python train.py --arch="quartznet" --model="sound classifier" --dataset="acted Russian speech (Dusha)" --train_examples=26041 --gain_aug_db=6 --noise_aug=0.002 --time_shift_ms=100 --input="waveform_16khz" --targets=["emotion"] --num_classes=4 --norm="groupnorm" --activation="gelu" --weight_standardization=false --channel_attention="se" --depths=[4, 8, 4] --kernel_size=9 --wave_channels=96 --wave_strides=[5, 4, 4, 2] --widths=[96, 112, 144] --loss="cross_entropy" --init="xavier_uniform" --residual_init="zero_last" --optimizer="normuon" --muon_scale="original" --lr=0.0091 --momentum=0.95 --nesterov=true --orthogonalizer="newton_schulz_5" --adamw_lr_other_params=0.0025 --grad_clip=3.0 --steps=27400 --batch_size=128 --epochs=134.7 --lr_schedule="linear" --final_lr_fraction=0.05 --warmup_steps=1370 --weight_decay=0.008 --adamw_weight_decay_other_params=0.01
Rows from block 7 of a small sound classifier, named by matrix and row number. Rows with one number belong to one channel. Each number is 128 + 24 x the weight over its row's rms, rounded and kept within 0 to 255. All counts start at 0. After the name is the row's rms in percent of the matrix's.
Before each channel's rows are labels from the 100 clips, of 14976, where the channel reaches its highest value: "loudest" is the band of the loudest frequency at the time of the peak; "top examples" is what is common among them. Only what is clearly more common there than usual is listed. The data: acted Russian speech (Dusha). In brackets: how many of the 100.
# convs1: first pointwise conv (model.blocks.7.convs.1.weight, 112x112x1), inputs 56-111
# convs3: second pointwise conv (model.blocks.7.convs.3.weight, 112x112x1, transposed), outputs 56-111

loudest: 500 to 1000 Hz (36)
top examples: emotion: neutral (70)
convs1.101 098 [122  89 165 163 159  94 128 189  84 142  83 167  98 150 126 128 154 106 157 118 132 122 118 134 109 142 163 130 121 123 114 112 144 109 175 177 105 143 127 170 125 156 122 143 122  95 115 137 117 112 102 145 161 115 108 165]
convs3.101 071 [168 121 109 159 100  97 123 122 149 110 165 129 144 130 165 124 123 132 156 151 149 139 154 139 140 128 105 150 149 130 137 109 117 159 192  99 111 134 106  85 107 113 131 147 126 121  64 104 136 174 135 133 154 147  94 121]

loudest: 250 to 500 Hz (65)
top examples: emotion: angry (41)
convs1.32 092 [116 104 120 101 105 126 125 160 135 137 108  95 124 185 113 152 107 134 110 175 143 129 139 123 114 107 149 126 128 137 132 192 140 110 133 155 137 146 119 125 170 114 115 116 145 101 124 101 153 146 147 150 127 197 109 113]
convs3.32 112 [142 147 155  81 149 147 170 144 119 112 152 141 154 149 116 138 103 113 158 163 107 165 118 124 102 131 115 125 106 141 122 121 104 122 161 130 108  71 199 114 156 160  99 137 123 110 131 207 119 140 143 165 114 149 151 132]

loudest: 500 to 1000 Hz (25)
top examples: emotion: neutral (69)
convs1.31 097 [126 119 110  81 152 116 100 101 135 131 155 148 104  70 113 117 148 140 128 112 116 147 137 113 107 139 152 138 118 210 139 157 132  95 161 122 115 138 170 108 106 102 103 113 108  98 148 130 126 142 172 122 117 120 117 148]
convs3.31 101 [111 108  95 142 147 138 107 169 148 135 136 142 111 143 162 162  94 130  94 160 116 111 168 142 111 151 136 103 145 108 108 123 126 127 152 180 115 106 162 126 137 117 118 128 130 152 149 118 142 158 142 136  93 142 151 103]

loudest: 250 to 500 Hz (49)
top examples: emotion: neutral (62)
convs1.12 095 [161 133 157 117 138 148 153 133 115 107 147 124 135 133 115 115 138 130 186  89 122 101 118  93 142  99 136 154 137 146 129  89 140 130 145 125 174 124 155 139 129 107 156 116  91  79 135 123  73 157 144  92 144 133 118 127]
convs3.12 097 [129 137 144 106 121 132 202 132 143 161 142 151 158 138 123 141 153 160 167 114 154 147 145 144 116 163 171 139  87 111  98 121 178 117 135 125 151 130 108 161 114 132 139  97 107 126 102 137  85 122 120  65 131 106 151 108]

loudest: 500 to 1000 Hz (50)
top examples: emotion: neutral (65)
convs1.41 099 [162 104 149 124 132 156 106 142 123  75 113 125  99 113 139  94 134 126 108 142 142 130 104 123  94 131 151 122 100 108 129 129 177  47 157 156 110  75 134 133 114  71 108 138 158 114 143 125 153 121 103 157 114 104  77 108]
convs3.41 092 [122 108 119 107 107 119 115 144 151 128 133 139 122 147 148 136 123 129 136 139  95 119 158 104 127 105 115 163 104 122  78 124 163 125  85 144 137  95 123 126 132 158  95 106 135 130 118 113 139 129 172 131 150 105 133 171]

loudest: 4000 to 8000 Hz (36)
top examples: emotion: angry (46)
convs1.2 090 [111 135  91 116 118 145 135 116  72 135 134 117 137 144 121 168  98 130 141 115 127 133 146  96 139 146 118  99 120  79 170 139 108 142 130 138 157 186 122 132 120  89 105 100 161 156 137 115 182  78 119 146 146 124 116 105]
convs3.2 097 [106 148 104 149 131 122 148 116  80 114 109 103 127 129 112  98 133 110 122 110  99 126 118 140 157 179 106 115  73 113 131 136 104 132 128 120 145 113 148 134 103 115 161 130  64 138 114 153 143 152 121  90 146 104 126 127]

loudest: 4000 to 8000 Hz (46)
top examples: emotion: angry (58)
convs1.13 091 [151 148 143 103  98 130 106 109 119 159 123 126 165 154 119  98 139 143 153 124 122 140 161 147 162 131 144  92 135 133 101 111 129  82 113  95  96 148 134 155 105 122 116 125 134 125 177 166 130 193 123 141 164 125 117 195]
convs3.13 116 [116 141  98 124 104 101 118 106 108 111  74  90 154 152 102 129 104 105 131 144 124 177 145 108 123 119 155 137 126 137 132 160  77 146 105 119 180 138 149  91  95 120  86 129 124 130 145 134 134 126  97 141 136 166 127 137]

loudest: 250 to 500 Hz (61)
top examples: emotion: angry (65)
convs1.94 093 [125 153 121 163 139 114 119 195  76 165 127 122 151 132 184 153 104 160 111 101 109 154 133 167 103 138 145  94 133 139 153 134 137 142  76 153  73 117 178 116 156 161 111  94 148 104 144 122 137 119 144 130 112  82 110 165]
convs3.94 097 [134 161 101 147 118 144 117  98 104 140  90 101 108 145 124  93 200 134  82 100 145  67 151  92  98 133 163 134 120 140 135 119 119  93 125  83 157 177 107 132 149 127  91 111 120 163 122 110 119 117 147 152 166 121 101  86]

loudest: 500 to 1000 Hz (41)
top examples: emotion: angry (84)
convs1.43 097 [ 96 116 158  93 116 181 169 154  94 137 165 133 110 137 116 114 103 130 136 158  99 128 111 153 131 110 150 188 145  77 150 154 155 129 178 121 109 123 154 160 121 153 103  63 136 126 129 116 121 139 139 148 133 122 167 131]
convs3.43 102 [165 158 157 160 116 132 104 125 150 118 144 135 133 153 133 147  88 131 119 139 110  94 132 144 114 155 127 130 123 140 120 129 147 136 125 138 163  75 130 149 126 172 141 106 118 120 129 160 128  76 151 146 153 167 152 149]

loudest: 4000 to 8000 Hz (43)
top examples: emotion: angry (62)
convs1.87 099 [123 134 123 109 129 136 149 104 127 132 106 133 138  89 124 126 105 114 122 135 121 141 161 152 140 123 125  90 109 133 151 122 137 141  89 103 106 153 153 126 142  89 110 158 158 100 153 115 162 145 143 119 141 121 143 163]
convs3.87 126 [143 128  81 116 116 117 128 132 106  98  93 110 135 122 121 114  80 136 167 100  91 137 123  95 159 160  86 184 110  88 160 122 136  83 115  97 120 164 129 176 132  93 130 100  88 119 137  68 107 123 140 143 134 141 177 132]