config.toml
time_shift_ms = 100
targets = ["emotion"]
arch = "quartznet"
weight_standardization = false
init = "xavier_uniform"
muon_scale = "original"
momentum = 0.95
nesterov = true
max_grad_norm = 3.0
epochs = 134.7
Rows from block 7 of a small sound classifier, named by matrix and row number. Rows with one number belong to one channel. Each number is 128 + 32 x the weight over its row's rms, rounded and kept within 0 to 255. All counts start at 0.
After each channel's rows are labels from the 100 clips, of 14976, where the channel reaches its highest value: "loudest band" is the band of the loudest frequency at the time of the peak. Only what is clearly more common there than usual is listed. The data: acted Russian speech (Dusha). In brackets: how many of the 100.
# convs1: first pointwise conv (model.blocks.7.convs.1.weight, 112x112x1), inputs 0-55
# convs3: second pointwise conv (model.blocks.7.convs.3.weight, 112x112x1, transposed), outputs 0-55

convs1.82 [104  90 145 112 164  97 116 104 159 183  88  84 161 125 144 139 171 184 158  69  92 123 180 110 164 129 118  78 117 133 103 171 101  61 110 119 125 158 128 153 126 126 140 133 122 163 131 107 198 118 180 133  88 147 153 195]
convs3.82 [137 126 146 173 153 102  87 163 101 129 131 158 143  77 115  95 155 120  61  94 112 124 136 160 158 111 154 134 116 104  97 139 103 130 155 146 149  99 131 164 154 134 134 108  91 153 101   8 109 138 128  97  95 128 159 102]
loudest band: 250 to 500 Hz (45)

convs1.7 [132 118 200 157 128 142 134 106 108 104  90 117 163 197 147  96 154 167  66 188 127 107 121 136 140 230 124 101 108 179 123 124 106 113 142 116 116 119 157 153 147 118 141 123 132 144 153 101 211 102 150 129 175 127 149  99]
convs3.7 [ 83  93 104 134 166 144 147 142 142 137 120  90 163 141 151 112 153 124  75 132 156 135 158  95 169 111 145 163 101 180 124 135 124  14 118 105 136 129 104 127  94  90 145 212 126 134 164 162 116 115 128  96 202 138 174 131]
loudest band: 4000 to 8000 Hz (25)

convs1.63 [146 108 122  84 152 122 136  99  85 118 118 113 153 127 159 104 119 175 148 128 157  64  98 140 113 242 123 217 113 134 122 129 162 144 152 127 172  96 159 106 139 154 107 129  85 121 204 157 115 128 198 170 133 118 159 113]
convs3.63 [205 131 116 100 106 199 149 122 115  63 108  93 142 112 128  83 126 134 106 176 107  95 116 111 121 118 111  76 159 143 143 111 144 110 113 125  63 131 198 107 167 103 160 107 167 120 173 113 192 107 157  91 129  55  99 109]
loudest band: 4000 to 8000 Hz (53)

convs1.19 [ 73 145  60 124 122 135 133  69 109 141 196  97 156 124 130 160 142 150 100  87  97  81 167 115  79  78 100 113  81 150 169  73  90 127 132 143  94 117 107 108  90 177 107 110 142 116 147 143 125  98  82 143 133  98 122 147]
convs3.19 [ 80  75 106 200 111 101  54 116 146 122 154 149 178 111 108 172 177 150 116 175 192 113 103 157  75  98 153 153  96 145  63  49 121  86 176 147  94 120 105 142 114 111 149 121 138 124 197 129 110 151  57 135 108 168 155 126]
loudest band: 250 to 500 Hz (52); 500 to 1000 Hz (32)

convs1.62 [ 73 162  79 164 178 146 130  96 132  93 174 141 198  76 119 151 146 109  93 108  71  98 116  97 135 105 128  77 172  88 124 190 156 153 171 132 120 172 115  86 135 163 139  98 166 128 111 133 114 127 128  94 110 121  97 144]
convs3.62 [145 158 115 131 128 111  89  76 125  80  75 145 157  90 128 147 125  62 161 107 103  84 187 132 110  74  65  67 163  95  62 140 135  85  73 139 136  52 164  82 126 152 196  85 146 139 169 110 118 121  82 133 126 128 117 134]
loudest band: 250 to 500 Hz (59)

convs1.53 [130 113 103 104 187 102 106 146 104 149 151 156 156 104 114 171 133 117 192 172 130 115 165  94 127 211  90  88 154  91 128 160 172 178 105 131  94 166  91 160 127  75 122 130  89 142 137 176  89 113 242 180 119 134 163 145]
convs3.53 [205 113 163 193 108  76 156 138  92 127  95 149 105 151  87 118  85 102 125  86 111  60 129 115 108  53  96 104  94 145 142 147 111 131 145 158 146  93  85 195 144 154 111 182 202 169  90 150 129 103 168 141 132 105 137 135]
loudest band: 2000 to 4000 Hz (35)

convs1.44 [150 159 122 189  71 139  91 141 132  64 120  94 117 148  90 168 149 151 127 116  98 149 111 112 102 170 228  99  86  68 117 109  87 137 147 141  82 152 132 158 130 197  68 119 115 158 155 153  69 148  94 130  49 109 108 119]
convs3.44 [105 146 127  88 114 162 121 114 160 102 119 120  81  86 117 119 194 143 123 138 151 114 176 118 129  96 111 108 151  93 100  59 123 110 177 150 124  72 104  86 160  89  81 127 126  75  74  83 173 152 142 108 147  94 112  58]
loudest band: 500 to 1000 Hz (45); 250 to 500 Hz (44)

convs1.49 [116 134 111 170 134 119 129 107 204  60 168 115  88  68  89 125 165 130 174  93  96 122 163 147 152 129 116 106  47 155 124 146 123 142 115 117 176 147 109 147 142 102 147 104 119 162 129 163 103 115 152 122 171 137 125 137]
convs3.49 [115 180 159 178 141 182  53 113 163 139 118 136 121 111 183 155 194  74  87 115  95 109 135 168  64 105  95 176 142  72 104 153 168 180 157 159 132 157 152 114 100 118 163 112 127 146 121 133 101  80 114 158 166 106 140 122]
loudest band: 250 to 500 Hz (60)

convs1.2 [163  77 140 124 113 159 128 127 138 142 128 128  65 158 117 155 136 137 147 109 117 163 149 104 165 201 111 151 159  79 137  84 134 124 153 122  88 133  99 134  93 143 108 127 141  34  54 145 160 101 155  94 156 106  67 117]
convs3.2 [101 127 156 130 167 104 106 123  58 143 113 123 109 131 161 105 195 177 177  95 121 134 153 151  71 175 201 182 127 135  97 134 104 108 117  62 191 182 151  94 179 121 103  76  99 157 110 103  85  96 134 135 116 162 138 130]
loudest band: 4000 to 8000 Hz (36)

convs1.37 [142 178 146 166 149  54 137 140 125 124 106 119 108 137 112 109 133 143 121 114 167 182 138 137 155 105 110 128 142 123 147 182 184 145 142 139  74  98 101 111 159 181 112 141 164 101 150 137 172 101 150 160  63 135 163 166]
convs3.37 [ 74 138 120 141 141 108  98 125  91 115 131 163 133 117  88  57 138 161 139 116 143 156 130  84 246 104 162 139  97 113 125 143 169 151 152  80 141 140 175 170 163  75 117 136 130 142  92 145 120 112 177 123 194 134 187 113]
loudest band: 250 to 500 Hz (49)

convs1.64 [ 87 152  92 207 127 126 113  89  68 152 134 158 175  78 124 142 132 115 105 115 130  97 126  90 154  97  73 118 147 144 158 127  99 152 117 123 159 124 125  78 130 112  94 174 114 186 150  97 114 155 179 122 131 152  92  77]
convs3.64 [117 123 125 135 125 116 194 113 157 115  71 115 106 136 122  61 127  54 119  66 102 142 145 121  82 131  85  92 130 122 130 113 104 130 127 107 167 132  56 155  68 114 127 169 154 110  97 167 135 139 118 119 146 120 134 156]
loudest band: 500 to 1000 Hz (59)

convs1.13 [121 145 125 147 146 118 128 151 112 129 136  90 118 142 172  94 123 136 170 105 171 127 106 141 101 154 144 165 137  91  87 131 135 106 125 137 139  99 117 103 135  83 215  94 109  47 111 120  75  30 143 116 144 161 132 108]
convs3.13 [ 95 173 135 172 136 103 115 100 105  84  51 100 139  91  92 141 133 176 127 163 123 167 185 143 152  98 172 161 142 150 102 158 183 113 161 134 141  73 176 100 130 146 153 150 111  99  75 180 182 129 158 149 119 140 175 107]
loudest band: 4000 to 8000 Hz (46)

convs1.39 [ 90 132 137 160 105 175 129  83  89 155 105 130 115 183 100 125 110 107 143 107 107 165 157  69 177 139 142 104  97 103 108 108 117  79  94 105  95 115 128 107  72 139  94 135 173 188 131 169 101 120 103 172 186 134 116 159]
convs3.39 [148 120 136 105 141 108 145 176  88 124 114 156 145 184 152 117 149 119 119 108 102 124 190 132 121 133 158  77  75 172 119 158 146 123 157 103  88 186 107 152 144 108 176  73 109 103  75  96 123 104 139  78 119 102 141 133]
loudest band: 250 to 500 Hz (72)

convs1.12 [176  99  62 188 138 102 107  78 114 100 140 112 185 140 125 115 175 130 129 201 140 124  85 101  94  86 141 174 159 127 148 160 118 118  95  92 140 135 133 171 154 164 185 110 148 199  99  92 166  90 147 118 162 129 103  99]
convs3.12 [118 112 169 112 213 113 147 110  94 175 100 177 117 142 118 157 184 180 116 140 138 173 154  99 138  87 121 133  93 114 140  92 112  85 142 118 150 131 187  66 126 165 100 165 140 113 131 167 115 101 164 150 139  97 135 121]
loudest band: 250 to 500 Hz (49)

convs1.68 [108 157  81 129 143 113 145 121 113  71  73 159  75 124 120 170 101  87 155 139 136  99  83 201 169 138 117 130 182 169 130 146 144 128 119 117 165 114 178 118 114  97  85 104 140 180  84 128  41 143 120 129 111 164 136 145]
convs3.68 [107 129  78 190 143 108 191 131  89 147 142  98 104 103 137 154 155 112 129  27 138  78 166 132 115 137 134 162 154 110 135 107 131 110 142  73  91 169 135 121 143 112  94 191  82 152  77 117 130  82  94 113 135 144 161 155]
loudest band: 500 to 1000 Hz (26)

convs1.17 [170 116 103   0  97 158 122 117 122 154 191 160 181 140 122 129 130 163  86 117 141 172 199 157 136 150 161 118 156 130  91 138 153 127 146 114  99 146 107 166 139 141 135 172 134 116 145 118 184 132 134  94  93 105 113 138]
convs3.17 [127 167 159 102 101 130 190 144 125 128 148 125  56 145 165 134  96 124 165 112 143 121 157 122 124 125  80 140 175 155  93 124 103 149  80 113 138 142 119 152 167  51 120 118 136 101 116 160 113 115 122 153 118  66 166  83]
loudest band: 500 to 1000 Hz (48)

convs1.101 [144  96 187 132 135 118 135 164 151 141 153  82  98 147 101 163 115  61  95  82 151 111 105 100 126 122 169 129 143  70  93 175 129 103 157 123 116  93 160 105 139  85 166  81 162 123  80 120 158 105 118  97 165 128 162 143]
convs3.101 [ 98 149 115 203 173 112 177 142 128 159 144 167  55 131 121 144  85 114 173  99 170 161 148 126 151 132 169 155 128 196 122 169 132 133 111  95  94  86 152 131 139 138 145  74 143 105 103  89 107 134 167 124 111 113  59 161]
loudest band: 500 to 1000 Hz (36)

convs1.32 [102 162  70  86 121 145 154 113  78 161 106 159 116 122  86 112 126 145 182 147  94 139 186 166 124  63 158  11 115 127 133 162 122 120 120 112  78  79 138 139 112  53 144 129 146 150 116 134 105 105 126 108 141 146 154 153]
convs3.32 [167 157 108 177 157  97 114 152 112 140 154 185 146 152  86 187 168  98 162 186 149 189 131 193 123 107 157 133 136 115  92 134 110 122 116 131 143  87 133 118 171  92 161 113  94 125 150 148 148 135 132 127 144 128 154 128]
loudest band: 250 to 500 Hz (65)

convs1.29 [110 205 131 119 136 162 108  90  78 149 103 105 161 185 146 128 133 143 159  92  85 143 102 134 119  91 177 142 164 114 110 104 143  84 108 136 155 176 144 153 116 137 188 123 101 188 134 115 108 154 116  86  97  91 117 145]
convs3.29 [170  70  85  61  78 148 102 151 191  97 116 110 101 131 165 135 105 131 137 153 130 120 125 117 124 157 125  83 113 156 156 155 121 133 102 126 187 110 129 169 148 110 163 224 147 192 137 150 155 180 169 166 147 159 171 158]
loudest band: 500 to 1000 Hz (29)

convs1.6 [205 104 180 124 175 131 124 159 102 127 176 135 114 128 132 133 182 125 180  94 131 142 149  70 101 130 104  93 105 119 121 120 104  70 138 122 204  60 155 139  99 104  90 107 129 100 165 110 141 142 125  99  82 130 121 137]
convs3.6 [106  84  66  98 121 122 150  98  70 133 121 146 150 128 222 111 154 151 127 123 106 163 127 176  93  61 180 118 147 129  90  84 103 103 109 148 119 102 153 108 130 104 123 186 110 146 118 137 131 179 155 167 135 117 178 142]
loudest band: 250 to 500 Hz (44)

convs1.86 [149  98 122 139 191 156 143  98 178 111  84 137 154 162 127 105 135 133  58 167 200 119 116 153 125 167 145 146 126 110 101 120 114 133 103 152  93 123 178 133 147 129 127 135 161 138  45 101 208  88 128 147 125 144 133 166]
convs3.86 [145  99 129 152  92 135  82 131 163 122 102 152 147 155 131 113 194 107  46 112  95 121 106 169 104 103 104  91 161 142 123  89  78 149 134 133 151 203 144 110 109 158 128  66 127 118 189 156 122 115  40 118 106 118 101 155]
loudest band: 500 to 1000 Hz (25)

convs1.57 [106 127 130 154 120 136 111  95 131  68 114  94  97 152 120 153 135 118 145 127 108 112 226 111 100 199 124  88 172 102 147 131 155 143 121 128 165 108 128 111 119 111 102 147 134 144  75 143 130 233 118  70 107 112  68  84]
convs3.57 [177 132 142 192 136 109 145  96 211 123 173 123 163 144 133 124 111  96  57 168 115 117 158  90 103 128 120 170  70 160  72 102 129 152 138 114 116 137 160 128 170 133 135 112  85 167 145 115 129 144 128 203 129 156 172 146]
loudest band: 500 to 1000 Hz (31)

convs1.56 [102 129  96 118 115 112 118 164 164 188 138 106 110 123 104 175 149 139 128  68 115 145 115 131 121  99  90  93 163 104 114 100 155  73 129 134 122 113  89 126 133  46 108 112 115 144  76  99  93 164 103 131 143 168 146 113]
convs3.56 [115 183  93  87 156 105 167 124 155 146 159 140  81 207  89 113 120 119 155  50 139 131 106 123 148 136  88 174  99 125 186  88  50 161 127  71 141 148 192 114 161  73 118  95 148 128 124 133 111 116 162 157 161 189 163 134]
loudest band: 500 to 1000 Hz (32)

convs1.96 [116 179 152 109 195 118 132 217  86 120 136 145 168 170 126 133 167 154 165 104 149 145 123 106 127 155 140 116 105 158 160 134  87  36 125 117  73 159 140 131 133 144 101 129 139 131 134 134 126 168 127 109 155 131 136 140]
convs3.96 [134 229 109 103 132 123 123  85  53 148 114 140 161 103 132 154 162 131 164  84 132 164 126 183  90 156 140 144  67 151 136 116  94 121 125 159  98  88 154  96 136 158 158 149  83 161  89 187 204 124 144 104 115  96 196 151]
loudest band: 500 to 1000 Hz (31)

convs1.51 [111 113 117 204  62  85  99 162 118 100 122 115 201 154  99 140 186 125 154 113 169 129  78 221  79 154  93 143 169 112 106 111  61 104 126 160  93 196 129 170 100 170 103 119 152 146 115 178 123 166 126 154 134 136 117 113]
convs3.51 [129  64 191 110  99  89  71  98 128 101 150 156 121  89 175 121 128 158 112 167 162  78  95 136 122 138 126 149 114  72  97 116 144  58 141 113 112 182 108 129 130 190 135 151 124 185 102 159 201 123 188 101  88 131 106 138]
loudest band: 4000 to 8000 Hz (27)

convs1.24 [205 148 145 163 146 136 149 169 198 124 145 128 154 133 116 140  92 228 112 119 187 126  90 186 126 144 123  91 108 132 122 134 155 129 114 117 143 186 110 166  91 142 103 118 141 123 131 131  88 115 148 126 184 134 132 108]
convs3.24 [104 141 127 128  44  76  98 103  99  85  77 137  96 105 112  72  95 111 122  95 129 140  92 109 121 159 111 106  93 147 129 114 104 112 125 127 138 130  82 132 131 178 153 152 125 126 127 190 139 108 127 160 149 152 156 138]
loudest band: 4000 to 8000 Hz (25)

convs1.80 [124 153 156  85 156 188 115  89 121 145  93 142 158 108 167 131  91  73 109  85 151 146 138 126 145 137  57 125 179 161 143  80 114 125 123 128 106 100  63 155 115 134 142 140 182 145 199 114 111 115 154 152 132 100 119 125]
convs3.80 [161 123  88 173 126 187 119 120 100 207 152 168 171 133 126  79 120 119 110 203 130  97  82  75  52 132 110 147 162 124 160 147 102 145 120 102 101  66 166 166 172 112 128 114 129 111 144 105 131 137 114 105 143 163 178 127]
loudest band: 4000 to 8000 Hz (25)

convs1.59 [130 122 144 118 106 128 122 112 117 129 140 171 143 117 148  93 139  67 132 172  56 103  46 149 179 144 126 175 150 127 138 125 115 155 109 143  64 127 163  97 136  94 104 118 154 131 100  92 113 180  93 133 160 111 109 107]
convs3.59 [100 194 126 142  91 214  65 120  76 165 151 111 183  90 115 138 117 134  98 138 129 140  70 103 123  66 128 165 107 117 108 107 111 127  99 165 142 189 162  97 118 145 157 111 117 131  97  87 162 110 114 176 152 149 119  82]
loudest band: 500 to 1000 Hz (46)

convs1.31 [134 156 135 114 144  94 134 118 126 180 122 185 128 126  83  97 115 122 100 169 143 128 171 162 104  18 106 117 160 108  99 114 165  68 102 108 175 113 111 139  86 145 118 106 155 116 139 122  62 110  84  93 146 132 164 173]
convs3.31 [ 91 168 184  75 145 109 107 164 164 111 145 190  67 121 155 174  70 106  81 123 113 153 135  87  98 131  71 164 159 150 133 141 140  59 126 120 145 164 138 166 167 129 156 193 147  77 119  92 144 113 149 103 159 142  76  69]
loudest band: 500 to 1000 Hz (25)

convs1.91 [127 104  92 178 153  80 107 105 155 200 162 131  76  76 106 106  97 104 242 153  96  95 109 151 114  90 197 147 133 121 138 109 125 160 126 130 160  96 115  64 122 147  91 119 172  83 194 153  88 137 119  94 164 135 142 124]
convs3.91 [ 66 108 140 131 130 130  80  91 208 115 135 151 149 149  53 152 101 164 175  97 163 120 103  98 166 192 148 108 132 131 130 127 141 140 125 157 133 177 126 141 132 137 144 116 146  86 155 174 146 186 187 144 107 180 184 149]
loudest band: 4000 to 8000 Hz (25)

convs1.50 [182 159  97 133 136 140 113 166 143  99 150 138 138 136  63  93 109 178 158  89 169 133 153 129 111 115 143 135 105 136 116 137 148 134 135 115 170 117 143 122 217 139  85 111 192 108  82 116 147  98  87 223  80 111  91 131]
convs3.50 [140 115 186 135 143 138 154 115  69 133 136 126 168 129 112 177 150 107 134  98 109 118 117 108 123 120  88 103 118  94 177 155 132  91 170 122 101 183 110 155 113 161 130 124  80 124 161 138 126 151 139 161 176 159 104  96]
loudest band: 250 to 500 Hz (59)

convs1.87 [137  78 151 104 141 117 138 135 106 237 101  95  66 169 199 143 168 153 241 110 155 111 166 101  90 113 134 144 169 168 146 154 151 141 134 122 125 112 145 100 116 114 167  94 143 104 113 157  88  70 187 142 133 137 170  62]
convs3.87 [100 181 142 158 128 139 125 102 123 105 129  51 142 143 158  83 123 163 128 181  96 110 134 153 141 168 148 130 164 161 155 147  90 125 142 151 120 141 158 143 139 154  96 116 141 106 171 107 102 128 155 111 127  73 164 148]
loudest band: 4000 to 8000 Hz (43)

convs1.81 [ 71  92 152 103 162 189 143 132 124 164 124 143 146  99 157  71 143 128 213 180  56 156 103 174 149 180 122 164 120 148 141 144 104 157 128 134 100 137  91  99 131 128 120 109 174  87 148 111  95 152  89 125 116 130 159 109]
convs3.81 [130 189 159 189 139 120 155 100 123 156 116 132 115 112 130 147 152 148 150 149 132 130 139 100 130 176 163 129 189 136 140 116 125 108 126  94 129  90  60 162 182 109  89  80 116 155 106  87 109  68  77  87 163 107  88 138]
loudest band: 2000 to 4000 Hz (30); 4000 to 8000 Hz (26)

convs1.94 [110 119 139 163 110 148 121 120 121 137 133 120 179  99 106 121 160 125 179 179 127  97 180 141 121 139 127  62 143 128  75 122 111 163 130 127 126 174  91 152  80 132 164 155 116 165 114 128 118  87 130 167 141 111 142 125]
convs3.94 [131 137  96 173 189 144 101 156 116 167 147 130 117 187 106 122 132 114 111 154 115 124  83 150  67 141 135 135 102 117 125 146 115 128  97 109  82 103  87  91 123 116 119 155 103 129 143 106 126 127 120  71 124 156 194 121]
loudest band: 250 to 500 Hz (61)

convs1.102 [ 81  90 186 113 126 137 139 154 161 112 107 131 104 115 203 146 152 103 121 162 111 176 148 165  91 125  86 163 106 175 156  95 114  83 135 136 100 102 139 152 134 112  92  49 155 156 164  97 130 121 119 149  83 116 137 161]
convs3.102 [172 109 165 129 127 103 105 121 120 141 135 113 114  81 124 163 104 142 174 107  82  90 157 136 114 103 103 130 166 131 152 151 111  89 122 158  51 112 123 115 114 203 118 110 131 237  65 167 155 136  73  75 141  76 144 128]
loudest band: 500 to 1000 Hz (40)

convs1.61 [ 83 162 188 125 163 166 133 134 196 126 120 124 138 146 106 157 107 132 121 169  96 162 189 134 151 146  79 110 172 127 168 149 122 116 133 163 154  74 102  59 163 154 159 103 135 211 106 121  96 105  80  44 144 138 158 137]
convs3.61 [164 136  65 100 141 137 117 136  87 131 130 121 133 128 124  96 129 147 108 146 133 184 152 162 138 120 117 150  80  88 110  98 138  61 149 127 118 146  65 133 102  83 117 132 148  73 133 171 147 114 113 181 113 132 108  80]
loudest band: 250 to 500 Hz (63)

convs1.43 [112 138 112 167 143 127 121 170 139  60 103 159 111 172 119 102 142 109  74 166  65 121 155 214 128 128 155  90  74 135 136 109 132 144 116 159 138  79 114 106 128 127 151 154 117 159 191 107 135 153 123 130 141 116 149 123]
convs3.43 [179  91 147 110 133 195  82 149 166 110  48 138  76 103 129 144 167  80 123 135 156 153 165 144  90 119 125 179  52 131 152 128  83 150 136 113 100 190 153 122 121 135 115 179 147 151 119 205 166 161 127  91 180 145 154 130]
loudest band: 500 to 1000 Hz (41)

convs1.48 [138 139 117 182 192 123 115 159 143 111 177 189  62  78  73 136 138 148 139 135 154 144 164 223 146  39 144 146 128 136 180 174 159 127 144  92  86 181 165 149 141 123 137  89 129 156 182 112  81 127 119 128 107 115 150 139]
convs3.48 [129 188 206 135 156 204 132  71 151 123 182 111 152 138 126  92 139 117 113 109 117 117 118 155 138 148 146 136 126 177 142 166  79 160 129 160 105  81 138 133 162 142  84 187  95 132 147 142  91 108 110 106 107 159 113 120]
loudest band: 250 to 500 Hz (60)

convs1.38 [ 84  90  81 139 154 121 145 147 139 130  94 155 153 207  79  97 110 179 131 147 115 153 185 114 140 103 130 100 164 129  98 146 104 137 115 136 105 165 125 129 155 124 125  74 117 109 116 116 103 124 126 170 123 109 145 179]
convs3.38 [ 69  99 142  93 124 127 121 181 119 109 145 108 123 165 174 166 116 144 129 137 139 172 144 116 184 220 137 170  91 164 131 124 179 151 143 126 162 187 119  40 168  97 102 183 118 131 140 166  97 120 145 150 154 149 147 136]
loudest band: 250 to 500 Hz (58)

convs1.21 [154 104 143 150 108 170 109 123 168 146 116 156 137 134 218 182 139 184 139 140 152 107 141 123  81 186 107 104  94  92 166 129 155 151 154 120 145 144 156 166 113 127 136  71 115 107 156  63 135 113  70  91 121 154 198 217]
convs3.21 [198 128  58 152 165 142 144 135  86 169 125  88 134 118 130 104 150  75  42 181 111 119 163 156  94  42 102  98 104 144  93 197 120 144 109  84 123  98 152 108  90 124 148 111 139 104 125 146 151  81  95 123 120  83 125 120]
loudest band: 500 to 1000 Hz (27)

convs1.72 [ 96  79 189 126 122 176 128 126 139 160 155 139 139 103 158 100 135 143 144 168 131 103 147 154  91 126  77  87 100 153 142  65 128 111 130 142 107 124 139 100 133 123 113 131 113  98  90  96  88 122  77 144 116 139 142  88]
convs3.72 [148  93  63 147 148 147  95 106 128 107 152 122 136 169 125 122 121 125 155 162  97  86 107  67 157 110 135 195  91 161 125 117 143 136 110 113 144 178 142  96 187 162  89 193  45  83  77 117  98 107 142 188 159 121 126 147]
loudest band: 250 to 500 Hz (47)

convs1.60 [149 158  97 132 122 132 125 145 136 138 126 161 146 216 102 111 108 141 203 128 117 122  95  99 133 118 107 145 143 150 139 155 110 120  98 111  89 126 151 206 101 137 145  90 106 156  32 134 125 116 144 139 112 134 140 107]
convs3.60 [136  85  85 167  92 104  80 131 169 157  92  90  68 187 144 103  83 119 140 146  89 102  81  90 130 121  91 118 106 131 143 172 111 164 170 122 142 165 142 147  90  92 107 107 142 143 183 116 158 126 165 138 111 131 117 125]
loudest band: 500 to 1000 Hz (35)